Rows from block 14, named by matrix and row number. Rows with one number belong to one channel. Each number is 128 + 32 x the weight over the matrix's rms, rounded and kept within 0 to 255. All counts start at 0.
# convs0: first 3x3 conv (model.blocks.14.convs.0.weight, 96x96x3x3), inputs 0-10, a 3x3 kernel for each
# convs1: second 3x3 conv (model.blocks.14.convs.1.weight, 96x96x3x3, transposed), outputs 0-10, a 3x3 kernel for each
convs0.47 [120 151 170 120 144 166 169 135 120 149 134 148 152 150 159 151 123 102 130 139 109 125 129  93 115 118  95 183 195 166 223 196 136 178 135 111 116  79  58 100  67  52  93  80  76 195 171 169 166 143 123 117 106 107 108 112  90  81 102  92 117 133 126  66  48  39  58  66  74 116 145 143 107 116 142 120 122 143 101  94 117 151 142 139 112 146 168 145 161 172 115 104 103 114  90 101 130 104  84]
convs1.47 [137 110  67  71 102 106  90 124 141 117 144 147  83 115 118  79 102  94 122 112 121 124 104  75 130 112  83 231 178 139 156 103  69  92  76  94 176 180 170 182 184 181 177 169 177 130 114 101 123  67  18 107  76  39 147 159 148 151 173 175 154 153 168 134 120 127 193 188 194 214 217 200 124 141 148 102 126 123  89 121 124 103  99  91  68  75  74  82 105 125 126 134 123 142 138 147 156 127 114]
convs0.48 [216 154  97  27 127 225 112  87  68 159 160 148 104 150 182  78 107 158 119 142 169  95  78  70 120  88  58 103 120 118 102 106  82 149 112  41 114 112  97 167 137  97 149 145 126  23 103 187  99  83  38 198 194 179 150 112  46 107 125 111 107 124 139 132 102  79 147 138  99  90 121 128 104 117 143 116 125 146 116 106 120 131 105  86  71  99 142 161 147 146 112 139 142  80  69  93  92 107 122]
convs1.48 [176 202 178  56 151 223 149 100  42 157 168 173 111 113 115 119 107  78 115 101  91 141 142 112 105 127 165 199 135  59 103 211 255  12  46  89  98  94 109 122 135 144 125 115 103 137  87  52 140 122 112 137 191 255 124 149 156 185 166 173 127 114 122 112 105 101 118  77  47 169 163 147 128 142 150 101 123 156 127 127 142 134 138 128 126 137 160 218 188 173 143 122 114 134 124 133 112 117 137]
convs0.49 [169 158 154 160 130 120 125 119 131 116 123 124  98 157 137 101 135  81  64 101 119  72 135 166  76 114 127 138 137 127  92 123 138 158 171 166 171 166 172 130 140 147 153 133 136 106 138 129  99 146 144  96 159 179 114 124 107 156 157  95 158 171 129 126 133 102 191 176 134 169 165 145 183 140 148 120 143 164 116 119 148 172 139 119 183 154 115 138 133 107 116 103 138 124 115 144 183 203 163]
convs1.49 [135 130 110 146 171 172 155 176 162 161 145 130 150 162 165 148 171 165 155 165 164 156 143 135 124 134 139  97  89  82  62  82 110  93 110 127 149 158 166 118 123 138 117 112 127 140 151 162 135 142 124 115 132 133 139 163 150 155 168 137 127 125 132 125 132 138 120 118 135  76 104 110 128 124 112 127 135  95 142 145 118 102 138 113 116 160 115 125 127  85 144 148 125 142 112 116 140 129 146]
convs0.50 [119 118 117 122 123 120 118 125 125 128 127 132 124 125 125 132 132 126 118 113 115 117 113 117 127 125 131 123 116 108 118 113 110 106 109 112 133 119 106 122 112  99 133 115 104 121 121 119 121 111 114 118 114 113 118 105 111 126 112 112 123 112 113 124 122 118 119 116 111 118 114 107 121 130 139 124 136 149 120 133 145 133 130 131 131 128 132 127 127 131 145 144 141 141 137 139 141 149 144]
convs1.50 [127 132 121 127 130 124 127 127 118 128 130 126 126 130 127 119 123 121 140 140 134 140 143 138 140 137 133 128 124 127 130 124 127 127 121 121 128 130 130 123 125 125 115 120 125 113 112 120 122 115 125 128 125 119 128 125 119 129 129 126 125 130 127 123 117 111 121 117 116 120 124 121 141 139 127 143 140 126 141 139 125 135 133 124 143 136 131 140 141 138 152 147 145 144 127 139 152 152 152]
convs0.51 [144 135 127 137 153 196  67  78  57 115 116 111 121 126 131  80 103 126 185 185 169 129  97  71  50  49  58 137  94  78  46 102 143 131 111  59  93 104  97  93  82  57  91  97 119 100 121 151  71  72  53 146 154 156  86  60  22 127 118 115  61  51  65 139 151 138 217 182 148 205 166 147  99  92 107 147 175 196 186 188 166  92 104  99 178 162 138  88  64  44 164 188 186 173 159 146 144 116 140]
convs1.51 [114 125 160   5  38  53 123 114  98 146 165 178 155 123 110 127 138 152  82 105 115 138 137 123  92 108 115 101 112 105 111 107  88  44  66  82 170 168 116 166 121  79  89  76  72 152 131 111 105 161 240 139 137 114  67 126 158 160 130  80 116 118 150 140 136 128 162 119  87 120 111 124 125 119 148  98 138 157 144 145 161 108  91 106  61  78 115 154 102  64 103 118 128 112 103 129  83  93 114]
convs0.52 [114  79  93 132 110  98 152 178 173 169  84  57 183 108  56 165 112  61 130 155 137 102 117 118 101 117 131 116  85 126 112 116 147 123 147 150  83 102 118 116 133 141 155 175 172 213 171 113 161 151 130 145 148 144 182 197 210 227 208 195 219 173 146 176 209 189 138 145 154 115 109 129 143 126 108 145 136 123 140 136 129  84  95  89  62  49  26  84  91  90 147 136 129 139 130 127 137 113 125]
convs1.52 [ 52  43  48 124 139 135 164 163 149 247 138  81 203 117  72 179 113  78 143 156 158 134 130 148 113 112 133 137 146 128 114 136 137 129 134 127 115 108 101 127 118 117 125 135 153  82 106 126  92  96  98 106  86  67 120  73  48 119  85  67 108 108 114 126 167 194 112 103 106  76  71  78 159 113  97 146 130 126 150 141 132 179 176 155 206 201 183 178 149 130 145 141 126 143 139 119 117 117  97]
convs0.53 [ 86  77 175 203 164 175 184 157 138 186 114 112 142 131 153 105 127 149 214 154  68 222 137  55 155 103  81 120  61  76  41  66 121 139 119 106 131 139 141 142 150 150 159 141 130 208 179 102 168 141  88 131 170 197 110 161 215 110 149 187 160 151 130 166 210 174 175 194 183 177 163 155 145 126 137 142 141 139 122 128 121  83 110 130 163 133 110 139 115  87 113 124 126 138 142 126 145 142 133]
convs1.53 [ 66   0   0 167 126 129 160 165 178 202 162 150 180 145 142 155 102  68 168 148 100 130  94  61  83 104 125  61  45  52 102 141 157 148 208 218 153 124 110 103 107 124  96 114 138  67 123 138 131  75   0 112  87  52 164 114 104 101 129 151  86 128 167 120 203 217  66 105 120  27  60  74 113 114 104 141 140 127 168 156 142 148 132  96 191 136 101 139 134 153 142 123 107 134 121 132 136 142 167]
convs0.54 [ 97 146 163  99 149 185 140 131 129  98 128 170  90 123 173  72 103 154 149 151 133 153 154 136 152 151 143 152 147  96 182 175 113 147 121  73 111  89  81 137 120 106 128 116 108 113 100 140 141 126 129 127 117 127 117  91  60 123 124 112  94 104 105 135  79  55 133 106  75 151 145 110 142 149 166 135 143 172 139 142 153  96  99 126  87 107 150 132 142 154 108 111 124  95  78 103 117 109 119]
convs1.54 [158 132 104 104 123 136 102 113 137 117 154 191  89 126 150  72 104 127  75  77  84  64  53  49 106  91  86 200 181 151 154 148 130 129 141 156 138 135 120 157 149 131 173 158 130 145 113 126 147 117 112 164 159 161 159 175 168 142 143 146 161 147 139 135 107 111 182 156 134 213 180 137 124 133 139  97 102 126  88  84 119 120 139 147 114 146 154 161 186 182 114 114 118 134 130 141 139 116 130]
convs0.55 [106 104  97 154 148 149 167 166 164 107 114 129  82  71  95  60  42  75 178 160 131 155 139 119 134 110  98 112 128 126 111 126 128 117 135 124 156 137 150 138 125 136 134 143 148 143 111  94 130 113 105 153 128 124 112 129 139 110 123 128 129 134 133  90  79  93  73  69  91  99 101 117  69  89 106  82  93 126  84  98 107 125 134 139 118 128 140 133 151 161 121 125 125 125 106 110 129 121 114]
convs1.55 [113 108  93 101 108 112 136 144 155 224 251 225 160 187 181 116 139 146 149 142 147 130 126 135 103  89  95 152 167 169 144 142 149 133 113 114 172 152 142 145 131 126 121 101  96 172 129 108 192 151 110 208 181 130 126 144 137 112 124 127  74  88 107 124 121 132 171 171 160 160 164 141 132 142 156 137 156 168 158 159 154 169 159 172 110 114 120  93 100 102 127 149 152 137 130 137 116 111 119]
convs0.56 [138 163 148  51  83 117 122  89 108 109 100  96 157 134  95 182 162 114 119 152 155  79 118 134  39  76  92  68  84  48 124 120 107  40  54  63 134 129 116 155 151 152  98 122 137 145 150 173 131 119 115 161 175 163 146 113 106 153 142 141 116 129 153 122  95 101  93  90  91  82  72  59 178 157 150 170 149 153 150 143 153 115 155 194  78 105 143 150 143 149  97  90 129 111 102 135 120 112 117]
convs1.56 [155 166 186 144 150 156  48  77  92 114  97  87 119 116  96 165 163 141 165 159 174 122 149 177 118 116 110 129 147 155 192 180 173 201 166 142 126 129 134 111 106  87 166 154 120 111  83  60 151 147 167 106 133 145 146 174 208  73 106 144 148 143 124 146 152 146 152 138 126 219 198 189 113 127 116 125 117 107  94 101 101 119 143 132 142 151 156  58  79  95 141 153 129 125 129 124 137 117 104]
convs0.57 [148 126 121 159 132 118 139 133 130 164 128 109 204 180 155 204 190 156 113 118 122 133 138 139 138 145 163 179 177 156 171 173 161 160 155 146 130 121 129 136 128 121 113 107 103 135 136 130 151 156 158 134 105  89 135 119  93 136 124 111 145 146 133 121 124 156 134 134 147 120 122 123  61  72  77  86  92  90  88  76  70 135 156 170 113 131 155  93 108 135 118 103  98 133 125 121 126 117 120]
convs1.57 [109 137 135 129 127 100 140 129 106  82  66  52 115  96  76 151 139 115 113 133 159 130 151 161 161 166 155 102 114  95 101  86  68 122 116 101 134 145 172 140 144 170 140 151 179 161 123 107 150 122 109 145 110  83 138 113 108 172 144 125 172 141 116 157 142 149 138 131 150 115 121 145 156 137 119 168 153 135 175 171 154  94 125 145  80 113 124  75 111 147 109 143 136 106 113 110 131 130 117]
convs0.58 [192 199 171 226 171 108 117 112 140 111 158 165 128 143 115 159 152 123 111 106 116 136 144 167 166 182 171 226 210 177 147 112 115  94 101 149 112 120 138 106 134 167 139 170 197  84 107 110  71 111 147  99 124 131  91  97 109  90  96 112  98  99 100  76 105 146 102 128 137 185 155 121 125 113  99 117  91  79 107  95 106  68  91  91 116 110  75 140 128 101 136 151 142 150 182 165 144 143 133]
convs1.58 [159 189 193 163  94  35  84  71  62  54  89 121  68  92 124  65  85 131 119 107 119 125 137 151 121 125 128  75 134 177 164 150 140 117  73  40  48  68 114  69  89 115 116 124 134 126 113  93 161 177 187 109 115 119 119 159 186  79 112 135 125 127 145 131 112  89  80 129 178  88 135 187 129 157 151 150 147 114 125 131 115 169 140 151 210 165 141 144 132 142 120 118 113  94 118 129 119 138 138]
convs0.59 [132 161 174 102 139 157  77  85 107 141 178 192 120 144 143  89 119 140  81  79  79  69  49  42 122 100  80 118 136 160 147 153 165 109 122 135 143  95  92 113  75  82 128 109 115 118  90  66 146 101  70 177 127  98 134 137 131 105 125 121 115 131 142  54  41  51  85  74  76  68  83  83 117 116 110 100 103 106 125 147 133 159 160 145 107 136 124 103 143 149 168 137 155 168 178 152 133 163 153]
convs1.59 [142 161 161 123 112  94 134 139 128  92  97  99 128 118 103 166 162 154 143 139 122 173 194 152 160 177 164 127 141 163  83  85  82 119 119 114 115 120 142 142 157 161  98 127 137 156 155 169 144 138 165 122 124 131  93 105 121  99  99 119  99 125 112 111 131 121 106 122 133 111 115 136 138 141 123 131 127 123 154 157 124 150 137 125 156 120 138 165 165 142 101  84  79 130 135 130 169 162 157]
convs0.60 [ 90 112 146  55  97 144  54  63  95 154 136 133 159 151 147 139 136 126 116 131 107 126 136 115 117 131 131 152 165 160 157 178 157 117  93  57 126 132 124 158 157 135 140 133 109 179 156 163 184 157 142 167 153 142 128 111  75 122 115  77 120 111  79 122  95  67 128 111  79 151 148 117 130 120 150 153 146 168 149 146 154 101 125 145 108 141 171 161 171 181 111 110 125 102 110 133 105 107 119]
convs1.60 [136 140 134 120 162 176 134 168 178 133 109 117 114 107  89 152 150 109 106  87  98 126 111  94 158 143 100 195 159 142 127 114 120  82  80 109 117  89  90 126 120 136 119 129 161 112  94 105 122  81  70 141 114  95 183 136 124 176 149 138 152 154 159 126 129 131 145 133 125 144 133 125 120 122 117 104 108 122 118 129 144  84 110 113  89 105 109 111 137 150 129 150 144 132 134 149 152 139 131]
convs0.61 [139 138 141 186 172 148 135 126 105 164 172 171 153 147 142 141 145 153 146 133 143 146 119 121 136 113  93  90  88 108  72 105 149  85 106 162 163 149 162 157 143 164 152 146 156 120 148 159  89 105 116  97  93  87 124 120 115 136 137 138 107 125 133  89  93  96  87  78  71  85  88  81 121 114 101 147 141 122 129 129 115 157 142 140 155 141 137 120 124 124 147 144 118 145 148 119 105  95 109]
convs1.61 [130 126 152 106  89 102 171 154 159  68  92 107  82 102 110  77 114 117 142 121  99 187 181 143 162 158 147 131 164 193 142 162 168 196 222 235 108  95  86  97  99  99 119 111 104 154 151 143 138 125 117 153 141 133 133 152 137 100 127 138  93 118 148 116 136 136 105 126 129 102 125 135 123 120 124 157 164 149 155 150 117 113  97  91 152 129 100 126 119 115 112 126 141 117 125 135 130 121 132]
convs0.62 [ 65  93 108  67  86  90  78  94  92 150 155 150 108 109  91  79  78  53  70  70  73 115 121 119 189 207 204 120 135 141 117 115 115 107  98 102 158 151 146 123 119 126 103  99 110  78  69  68  89  91  94 101 104 108  87 104  93  85  94  85 129 130 123 117 100  80 153 143 126 159 145 129 107 117 123 133 139 143 172 180 179  64  77  81  31  40  49   0   0  18  93 107 102 104 116 113 120 134 139]
convs1.62 [155 168 169 135 157 164 131 145 151 169 172 174 181 173 166 164 171 161 103  92  56 142 144 105 220 220 165 148 170 161 137 152 168 133 148 172 118 131 129 135 155 158 129 135 138 117 109  90 133 126 110 176 172 143 165 161 154 170 171 175 164 178 184  96  74  69  92  76  69 113 110 100 125 131 147  88 111 134 116 132 143 127 116 130 147 140 142 169 163 150 144 146 149 143 144 154 147 131 144]
convs0.63 [ 82 111 121 141 113  79  58  75  81 191 185 151 148 134 102 138 140 129 152 144 124 160 157 134 141 141 128 115 141 113  59  70  68   0  58 111 140 121 118  74  79  92  83  87 107 157 116 100 119 118 134 119 132 127 183 164 136 112 110  95  92 117 127  85  86 100  66  82 110 126 125 125 107  82  51 118 113  98 133 131 114 151 114 100  83  86 103  82 115 162 180 167 150 163 172 146 160 153 125]
convs1.63 [ 95 110 108  83  94 102 158 157 152 115 112 114 119 127 146  99 125 144 135 170 169 202 194 140 144 151 139 141 128 125  65  53  68 141 147 164 147 162 140 147 149 122 126 132 104 117 145 161 165 176 142 160 143 116 139 127 117 120 115 116  60  81 117 149 147 160 150 160 180  88 101 135 137 128 117 138 120 126 163 156 155 119 111 106 131 130 105 171 156 154 130 116 120  78  70  84 113 110 120]
convs0.64 [122 110 127 188 172 155 184 157 119 128  99  83  71  54  75  83  70 111 181 169 151 200 174 137 176 146 106 126 149 156 101 134 156  89 159 191 175 163 134 156 166 151 146 157 144 181 174 148 175 158 139 159 159 170 133 152 158 138 162 170 157 177 166 141 150 160 141 155 174 161 160 163 145 133 149 152 136 129 108 104 115 108 128 152 107 123 139 109 121 120 132 121 127 135 126 120 151 149 127]
convs1.64 [ 52  67 107  73  86 131  99 120 147 158 165 171 148 165 163 131 141 133 129 135 115  86  95  95  54  92 112  59  79 115 121 149 188 153 168 183 140 148 133  96 102 106 110 101  98 170 154 108 112  87  56  51  57  71 100  95 106  88 106 120  98 107 115  80  89  98  59  66  75  83  96 104 110 122 139 134 138 147 140 123 117 165 136 101 161 128 118 123 127 139 129 125 145 115 143 173 105 142 156]
convs0.65 [125 199 206  88 153 169  44  93 118 175 165 147 157 138 134 150 141 144 125 103 103 100  87 100 100 100 105 124 128 165 135 132 159 106 121 157 123  73  71 101  64  82  88  85  98 152 147 144 137 132 127 123 110 102 207 156  88 202 157 107 165 141 121 126  93  81 111 107  98  78  74  73 135 141 107 139 139  86 138 128  90 203 200 175 187 178 164 144 126 120 166 156 128 162 156 135 166 177 156]
convs1.65 [187 210 169  94 134 145  71  82 104 157 151 152 136 119 135 135 133 142  83 103  94 104 103 110 128 118 109  93  97 103  97  89 121 122 116 146 147 153 191 125 114 141 141 124 141 129 144 148 120 150 174 128 153 172 187 194 154 188 158 119 156 124 101 107 111 134 115 119 135 121 135 146 160 139 122 174 157 137 149 141 127  83 136 141  76 130 133  78  97  89 112 125 118 115 127 115 113 116 105]
convs0.66 [ 79 101 130  93 135 169 138 139 157 140 107 129 148 128 138 143 127 115 118 125 129 104 114 128  93 103 141  93  98 115 123 139 135 135 138 116 145 161 179 149 153 141 123 120 102 188 162 162 153 133 132 126 110 107 209 174 142 173 148 105 160 138  97 134 108  73 134 122 105 140 146 140 104 134 160 141 161 165 136 152 158 158 172 170 118 145 159 102 123 140 122 116 148 134 110 136 153 147 148]
convs1.66 [ 95 111  99 102 150 163 118 157 161 222 150  99 182 127  80 173 134  95 145 126 140 142 126 130 150 133 133 175 156 120 145 139 114 135 143 147 155 146 150 119 119 124  74  91 107 135 130 150 118 102 104 129 118 107 122  85  74 142 108  93 135 107  80  86  78  89 142 127 117 171 158 129 116 118 130 109 109 135 125 134 165  97 127 156  71 109 125  86 121 105 100 118 100 149 145 127 160 158 119]
convs0.67 [157 158 172  80  87 110  24  28  49 148 146 156 177 179 182 171 177 179 136 110  85 154 136 110 208 200 171  13  35  18  93  92  54 125 110  59 111 111 111 149 138 116 154 136 107  89  79  74 112  94  82 162 168 176 126 124 113 122 125 117 100 104  85 144 147 127 118 119 104  72  76  78 113 129 135 149 143 145 137 132 127 164 178 192 147 139 140 122 115 119 111 108 110 130 131 141 143 151 144]
convs1.67 [188 169 175 152 148 157 129 124 130  84 100 119 114 120 111 148 151 125 118 109  70 106  98  80 102  97 104  88  94 107 141 159 170 127 139 146 133 121 114 148 145 140 154 167 174 170 147 107 177 174 162 199 202 199 167 182 183 124 128 128 126 119 112 179 196 193 109 112 112  91  97  97 132 131 145 158 158 154 151 124 115 142 164 148 104 125 112  80 101  95 140 130 126 151 140 148 123 118 125]
convs0.68 [ 79  86 114  56  97 137  79  99 130 128  97 116 155 146 140 192 201 164 128 152 136 112 149 156  88 131 172 151 145 115 139 160 115 121 128  97 121 124 138 136 116 107 117  88  73 143 159 179 157 166 167  86  93 100 153 117  97 174 150 115 193 148 110 141 143 134 164 150 133 111 106  84 124 109 125 142 137 131 163 150 137 139 155 167 108 116 139  86  60  75 115 113 120 108  91 118 135 132 136]
convs1.68 [ 96 116 147 100 162 202 125 171 181 135  94  81 138 126  94 207 210 155 135 127 132 134 112  81 169 144  94 184 159 158 150 139 132 114 106 136 170 145 149 152 137 151 159 151 167 121 136 162  81  83  94 105  99 112 143  75  63 138 122  88 178 175 139 179 159 139 138 128 114 162 157 142 138 109 108 142 123 127 126 116 124 137 135 128 101 135 142  87 115 117 110 115 106 132 114 124 155 113 109]
convs0.69 [125  76 119 137 123 118 123 150 134 133 151 162 138 174 191 142 194 215  67 111 127 114 143 153 144 161 158  96  64  79 108 115 120 128 151 160 115 149 167 110 133 157 111 116 131 139 162 108 114 139 128 102 138 154 108 143 219 141 156 199 149 145 164 176 227 176 140 148 131 107  81  82 144 145 117 100 123 105 120 147 134  88  69  66 106  79  74  88  73  68 124 127 107 127 131  98  93 111 106]
convs1.69 [ 90  56 125 131 102 127 129 129 132  74  43  59  74  62  76 100  94 101 101 102  85 128 138 138 144 167 163 129 102 120 144 139 140 158 163 153 127 112 115 115 106 112 110 108 118 103 166 158 111 149 157 142 149 163  63  50  89  68  83 108  65  89 119 142 212 199  82 119 130  29  35  63 102  92  92 152 139 134 129 118 121 196 172 139 209 178 166 198 160 154 127 118 124 116 110  95 116 126 129]
convs0.70 [ 73  80 144 115 143 190 165 176 179 155 121 127 161 150 162 143 142 140  89 107  94  77  77  81  65  72 103 126  90 124 139 134 130 113 110 116 155 157 158 164 161 142 146 130 107 171 156 111 155 130 108  83  93 129 166 172 160 178 166 146 205 169 121 195 219 181 143 155 155 122 129 136 120 125 154 141 144 154 152 162 157 143 153 145 137 126 122 142 120 112 130 104  97 118 129 136  98 148 159]
convs1.70 [ 72  29  38 104 115 138 118 159 175 133 107  95 123 103  90 143 119  85 235 198 173 183 149 127 139 109  99 146 109  92 157 141 123 118 134 140 139  96  81 124  98  96 113  98 109 161 175 160 150 126  96 125  96  75 121  70  70 126  93  83 140 100 103  92 132 151  74  86  94  92  88  89 104  73  89 107 104 122 120 157 180 140 139 129 112 125 134  96 102 109 122 145 155 131 118 135 157 134 107]
convs0.71 [ 83 104 131  76 105 148 127 106 106 124 108 115  86  83 108  78  77  93 146 157 132 137 135 111 106  98  86 133 146 135 161 176 137 161 147 101 143 136 123 133 112  93  99  81  54 186 158 149 184 156 116 162 143 121 143 145 130 114 130 127  96 118 127 146 129 118 133 124 114 133 142 127  97 120 136 114 121 144 119 116 142 145 159 168 137 165 183 141 148 152 114 103 120 111  91 118 122 113 117]
convs1.71 [125 135 126 101 151 163 122 154 162 135 154 156 139 164 155 142 168 152 144 109 116 116  82  78 120  89  95 166 118 109 127 106 113 115 113 143 181 170 176 169 162 167 153 145 173 152  92  66 122  58  22 146  99  62 137 142 155 128 146 150 112 120 137 129 115 107 152 133 107 174 159 129 121 160 159 123 151 162 103 129 161  87  99  96  63  94 101  85 102 108 128 142 139 158 146 157 139 136 123]
convs0.72 [139  79  64  84  91 109 130 149 152 144 177 114 144 195 156 140 183 170 127 154 171 156 158 152 192 188 160 173 148 119 132 128 116 134 138 138 119 112 135 152 135 129 145 125 120 144 232 216 197 217 188 150 136 125  95  66  93 121 112 104 159 159 138 141 180 194 161 152 116 138 128  88 136 128 140 124 123 133 135 142 145  63  62  94  87 109 137  70  90  95 106 104  99 123 130 129 136 148 140]
convs1.72 [ 43 104 229 101 136 185 152 140 125 107 114 144 111 107 115 161 146 133  68  37  35 101 106  99 133 148 117 126 119 150 118 128 136  97 101 103 121 103 138 118 123 138 125 149 160 157 145  97  89  87  93  92  82 115  70  65 139 152 137 139 161 167 142 202 191 116 137 138 130 106 126 151  97 106 102 140 143 128 111 122 113 139 141 153 156 175 179 172 190 203 132 121 127 121 110 131 140 115 112]
convs0.73 [117 155 179 255 202 134 113  64  36  38  96 150 103 145 173 133 146 175 142 147 156 149 155 173 122 147 160 129 143 140 133 135 137 122 155 193 121 112 117 108 130 158 151 176 199 102 127 152  73 109 141 101 156 204  60  81  63  80 109 125 105 112  98  93  80  62 125 151 142 195 168 132 122 117 129 121 107 105 135 131 113 113 127 132 151 154 132 143 113  75 138 135 139 130 151 136 133 138 140]
convs1.73 [223 171 103 210 135  85 138 121 116  81 124 158  92 147 213  98 147 201 143 145 146 129 159 155 106 124 145  12  85 126  93 138 166 132 136 158  93 105 104 111 129 133 142 135 122 101 122 171 198 172 144 114 123 147 135 138 102  42  91 108 129 141 151  75  81 109  52  98 139 117 128 123 116 132 139 135 130 115 133 137 133 197 158 165 217 138 103 111  99 112 127 118 126  94 122 152 125 132 161]
convs0.74 [ 58  72  92  99 103  98  94 105 104 150 149 130 109 102  88 135 113 101 120 102  80 130 111  85 140 123  96  92  98 109  78  81  88 117 135 160  94  92  96 127 115 111 170 171 164 120 102  83 160 161 148 164 180 167 110 122 133 124 135 130 124 143 137 141 140 120 157 160 136 158 171 139  82  81  87  64  62  61  73  75  69  87  88  90 137 133 123 135 136 106 146 151 140 137 133 134 150 152 139]
convs1.74 [ 77  90 112 122 117 107 151 145 128  91  89  87  72  67  66  75  63  57 143 127 129 143 139 150 120 109 128 153 128 125 121 123 118 136 156 146 142 130 136 132 126 130 113 103 106 152 136 131 149 124 139 152 119 129 114 115 123 113 108 105 102 121 143 153 159 145 150 158 154 139 145 146 101  98 114 114 115 121 124 114 114 147 160 151 125 119 133 137 127 136 121  90 105 152 106 128 154 119 132]
convs0.75 [138 157 171 160 149 144 157 114  67 135 135 139  93  93 125 101 100 124 163 111  98 147 110  89 102  94  79 155 156 147 180 164 131 114 112 107 203 192 178 138 127 131  62  80 100 162 147 144 156 130 124 129 126 141  82 103 126  68  80 118  72  78 122 154 143 138 130 135 150 114 119 134  90  98  96 110 122 130 109 124 143 150 149 128 109 102  95 113  88  64 136 151 135 123 152 136  95 111 111]
convs1.75 [163 139 119 115 111  95  76  81  82  73  94 115  92 108 111 106 108 113 164 156 146 182 182 174 160 181 178 114  98 106 101  90  76 118 125  95 164 162 156 149 145 130 155 161 144 165 154 117 171 149 136 162 154 145 104 110 115  99 102 123 131 139 136 147 142 145 125 129 131 129 118 128 127 137 132 115 134 133  45  65 109 142 142 147 160 132 140 188 189 190  91  89  86 119 108 114 142 133 132]
convs0.76 [ 83  96 113  80 144 163 114 134 126  77  76  91  98 111 104  93 102  89  79  38  44 113 101 107 189 193 210  59  73 104 105 142 130 142 149 157  98 103  90  64  38  27 133 130 126 121 117 103  92  90  64 120 136 116 176 173 146 123 139 155 146 156 144 144 128 127  96  86  91  34  36  59  75  80 105 113 122 142 127 147 134 211 214 197  98  98 100  51  24  44 117  89 111 145 113 130 174 185 176]
convs1.76 [203 171 139 166 189 170 147 173 167 101 127 108 122 122  91 127 114 100 102  96  96 145 157 130 132 137 154 119  93  59 151 166 137 100 113 134 184 185 150 187 192 167 150 158 144 161 139 162 131 106 130 113 136 159 136 136 166 134 108  93 121  98 102 102 112 120 139 139 141  93  83  85 142 145 138 147 172 172 149 154 180 129 108 139  94  60  97  83 107 123 117 108  99 148 136 123 131 129 126]
convs0.77 [112 146 162 152 183 184  98 118 126  95 119 153 252 254 255 180 186 216 127 134 146 119 128 152  97 112 143 106 132 131 130 138 166 109 137 153 131 163 144  80 114 119  71  99 118 128 124 134 128 131 168 141 150 181 170 154 134 137  95  65 190 148 112 102  90 115 127 115 115 156 149 154  80  77  74 120 115 117 124 127 117 129 133 139 170 182 177  91  86  89 152 185 155 215 255 184 172 186 182]
convs1.77 [134 162 152  99  91  81 135 132 138  89 101 137  97 115 145  77 114 124 125 137 139 165 153 128 126 102  93 127 119 169 110  77 124 112  69  82 137 129 125 137 111  80 124 107  72 105 125 166 129 163 204 130 142 157 147 129 108 215 153 121 158 146 134 137 141 163 102 117 119 111 118 127 126 139 122 114 143 117 121 131 132 135 168 168 141 160 138 112 119 101  98  68  88  56  36  29  94  84  80]
convs0.78 [116 122 117 124 132 125 124 127 126 137 129 136 129 126 135 129 135 143 107 104 109 109 104 110 107 105 118 124 121 113 120 116 112 116 107 112 130 132 121 131 130 117 131 134 118 127 121 117 125 117 111 130 118 114 124 121 116 121 127 122 128 128 120 119 121 126 116 118 124 116 115 114 122 119 131 122 124 138 122 120 135 137 135 135 135 133 131 136 130 123 133 139 146 135 136 146 133 135 150]
convs1.78 [129 123 117 135 126 121 129 119 113 133 133 131 132 133 133 125 130 129 131 127 125 133 131 126 133 130 124 127 134 142 130 131 135 126 130 138 127 134 130 125 135 135 124 133 130 113 122 126 120 120 126 124 127 131 123 128 130 126 131 134 126 134 137 119 121 119 123 123 121 123 126 123 138 125 123 138 127 120 134 123 119 137 133 125 145 129 126 143 138 134 160 138 134 155 128 135 163 140 128]
convs0.79 [ 78  79  97  42  49  99  41  48 117 200 202 207 188 201 204 159 180 188  13 112  90  15 124 112  25 145 144 198 191 133 171 145  84 158 121  66 113 114  98 121 132 101 137 157 105 104 125 165 113 131 155  98 112 136 166 149  96 164 165 109 169 180 124  50  52  97 112 106 110 188 178 145 113 106 149 120  97 140 117  89 129  76 108 111  70 121 120 103 147 149 139 151 135 124 141 154 130 152 157]
convs1.79 [130 222 220 103 172 162 113 149 129  61 100 129  91 104 126 115 115 128  79  48  75 113  90  96 115 108 105 142 142 154 142 129 125 120  99  94  63  66  60  83  85  86  97 111 111 155 109 103 122 106 104  99  97 110  75  97 161 112 100 147 131 103 149 109  71  43  84  90  94  78 115 136 126 139 129 124 136 131 127 127 122 175 155 112 165 148  99 135 123 107 119 110 126 130 125 126 154 146 119]
convs0.80 [121 139 137 156 193 165  96 108 115 107  93  70 135 164 111  88  75  60 131 137 148  96  92 117 110 117 135 128 131 134 132 179 150  79 121 131 117 124 127  93  78  86  93  96  67 104  75  45 137  96  57 150 118  89 126 120 109 127 122 126 140 149 143 134 150 177 129 146 187  64  95 184 136 151 160 106 104 128 146 118 139 148 138 126 136 127 125  95 100 106 108 110 131 127 121 134 108  98 114]
convs1.80 [119 160 155 120 136 110 156 173 161 127 134 131 141 139 130 116 124 127 144 158 162 153 183 158 174 153 148 149 142 135 153 148 120 161 144 122 104  98  95 133 126 114 144 119 122 125 123 124  86  71 106 106 101 129 117  95 121 110  87 108 102 120  97 174 164 141 172 167 159 197 157 139 166 160 166 123 151 172 119 140 157 134 128 142 112  58  79 158 156 123 123 157 133 124 156 148 112 132 114]
convs0.81 [131 117  99 147 126 100 123 108  82 156 109  66 182 159 137 177 136 124  98  88  96 167 137 110 128  94  67 186 131 115 205 169 125 134  92  80  43  35  41  65  40  54 110 111 106  75  91  66 116 117 107 149 188 190  65  79  96 112 130 126 117 115 102 185 205 185 162 174 166 123 121 112 103 113 114 128 142  99 136 166 108  70  68  66  94  96  93 127 158 118 149 148 131 188 162 151 166 168 131]
convs1.81 [104 127 145 103  63  53 107  90  94 176 168 186 143 158 174 123 133 147 143 167 210 154 177 194 149 147 151 113 134 171 123 144 163 102 125 137  31   0  32  87  66  50 159 135 108 121 158 146 120 111 129 154 174 168 103 124 129 133 114 103 122 136 121 172 166 147 146 161 154 119 125 127 132 100  90 101  92  95  98 105 129 115 147 114 146  98 115 191 196 181 164 141 146 122  90 113 180 147 157]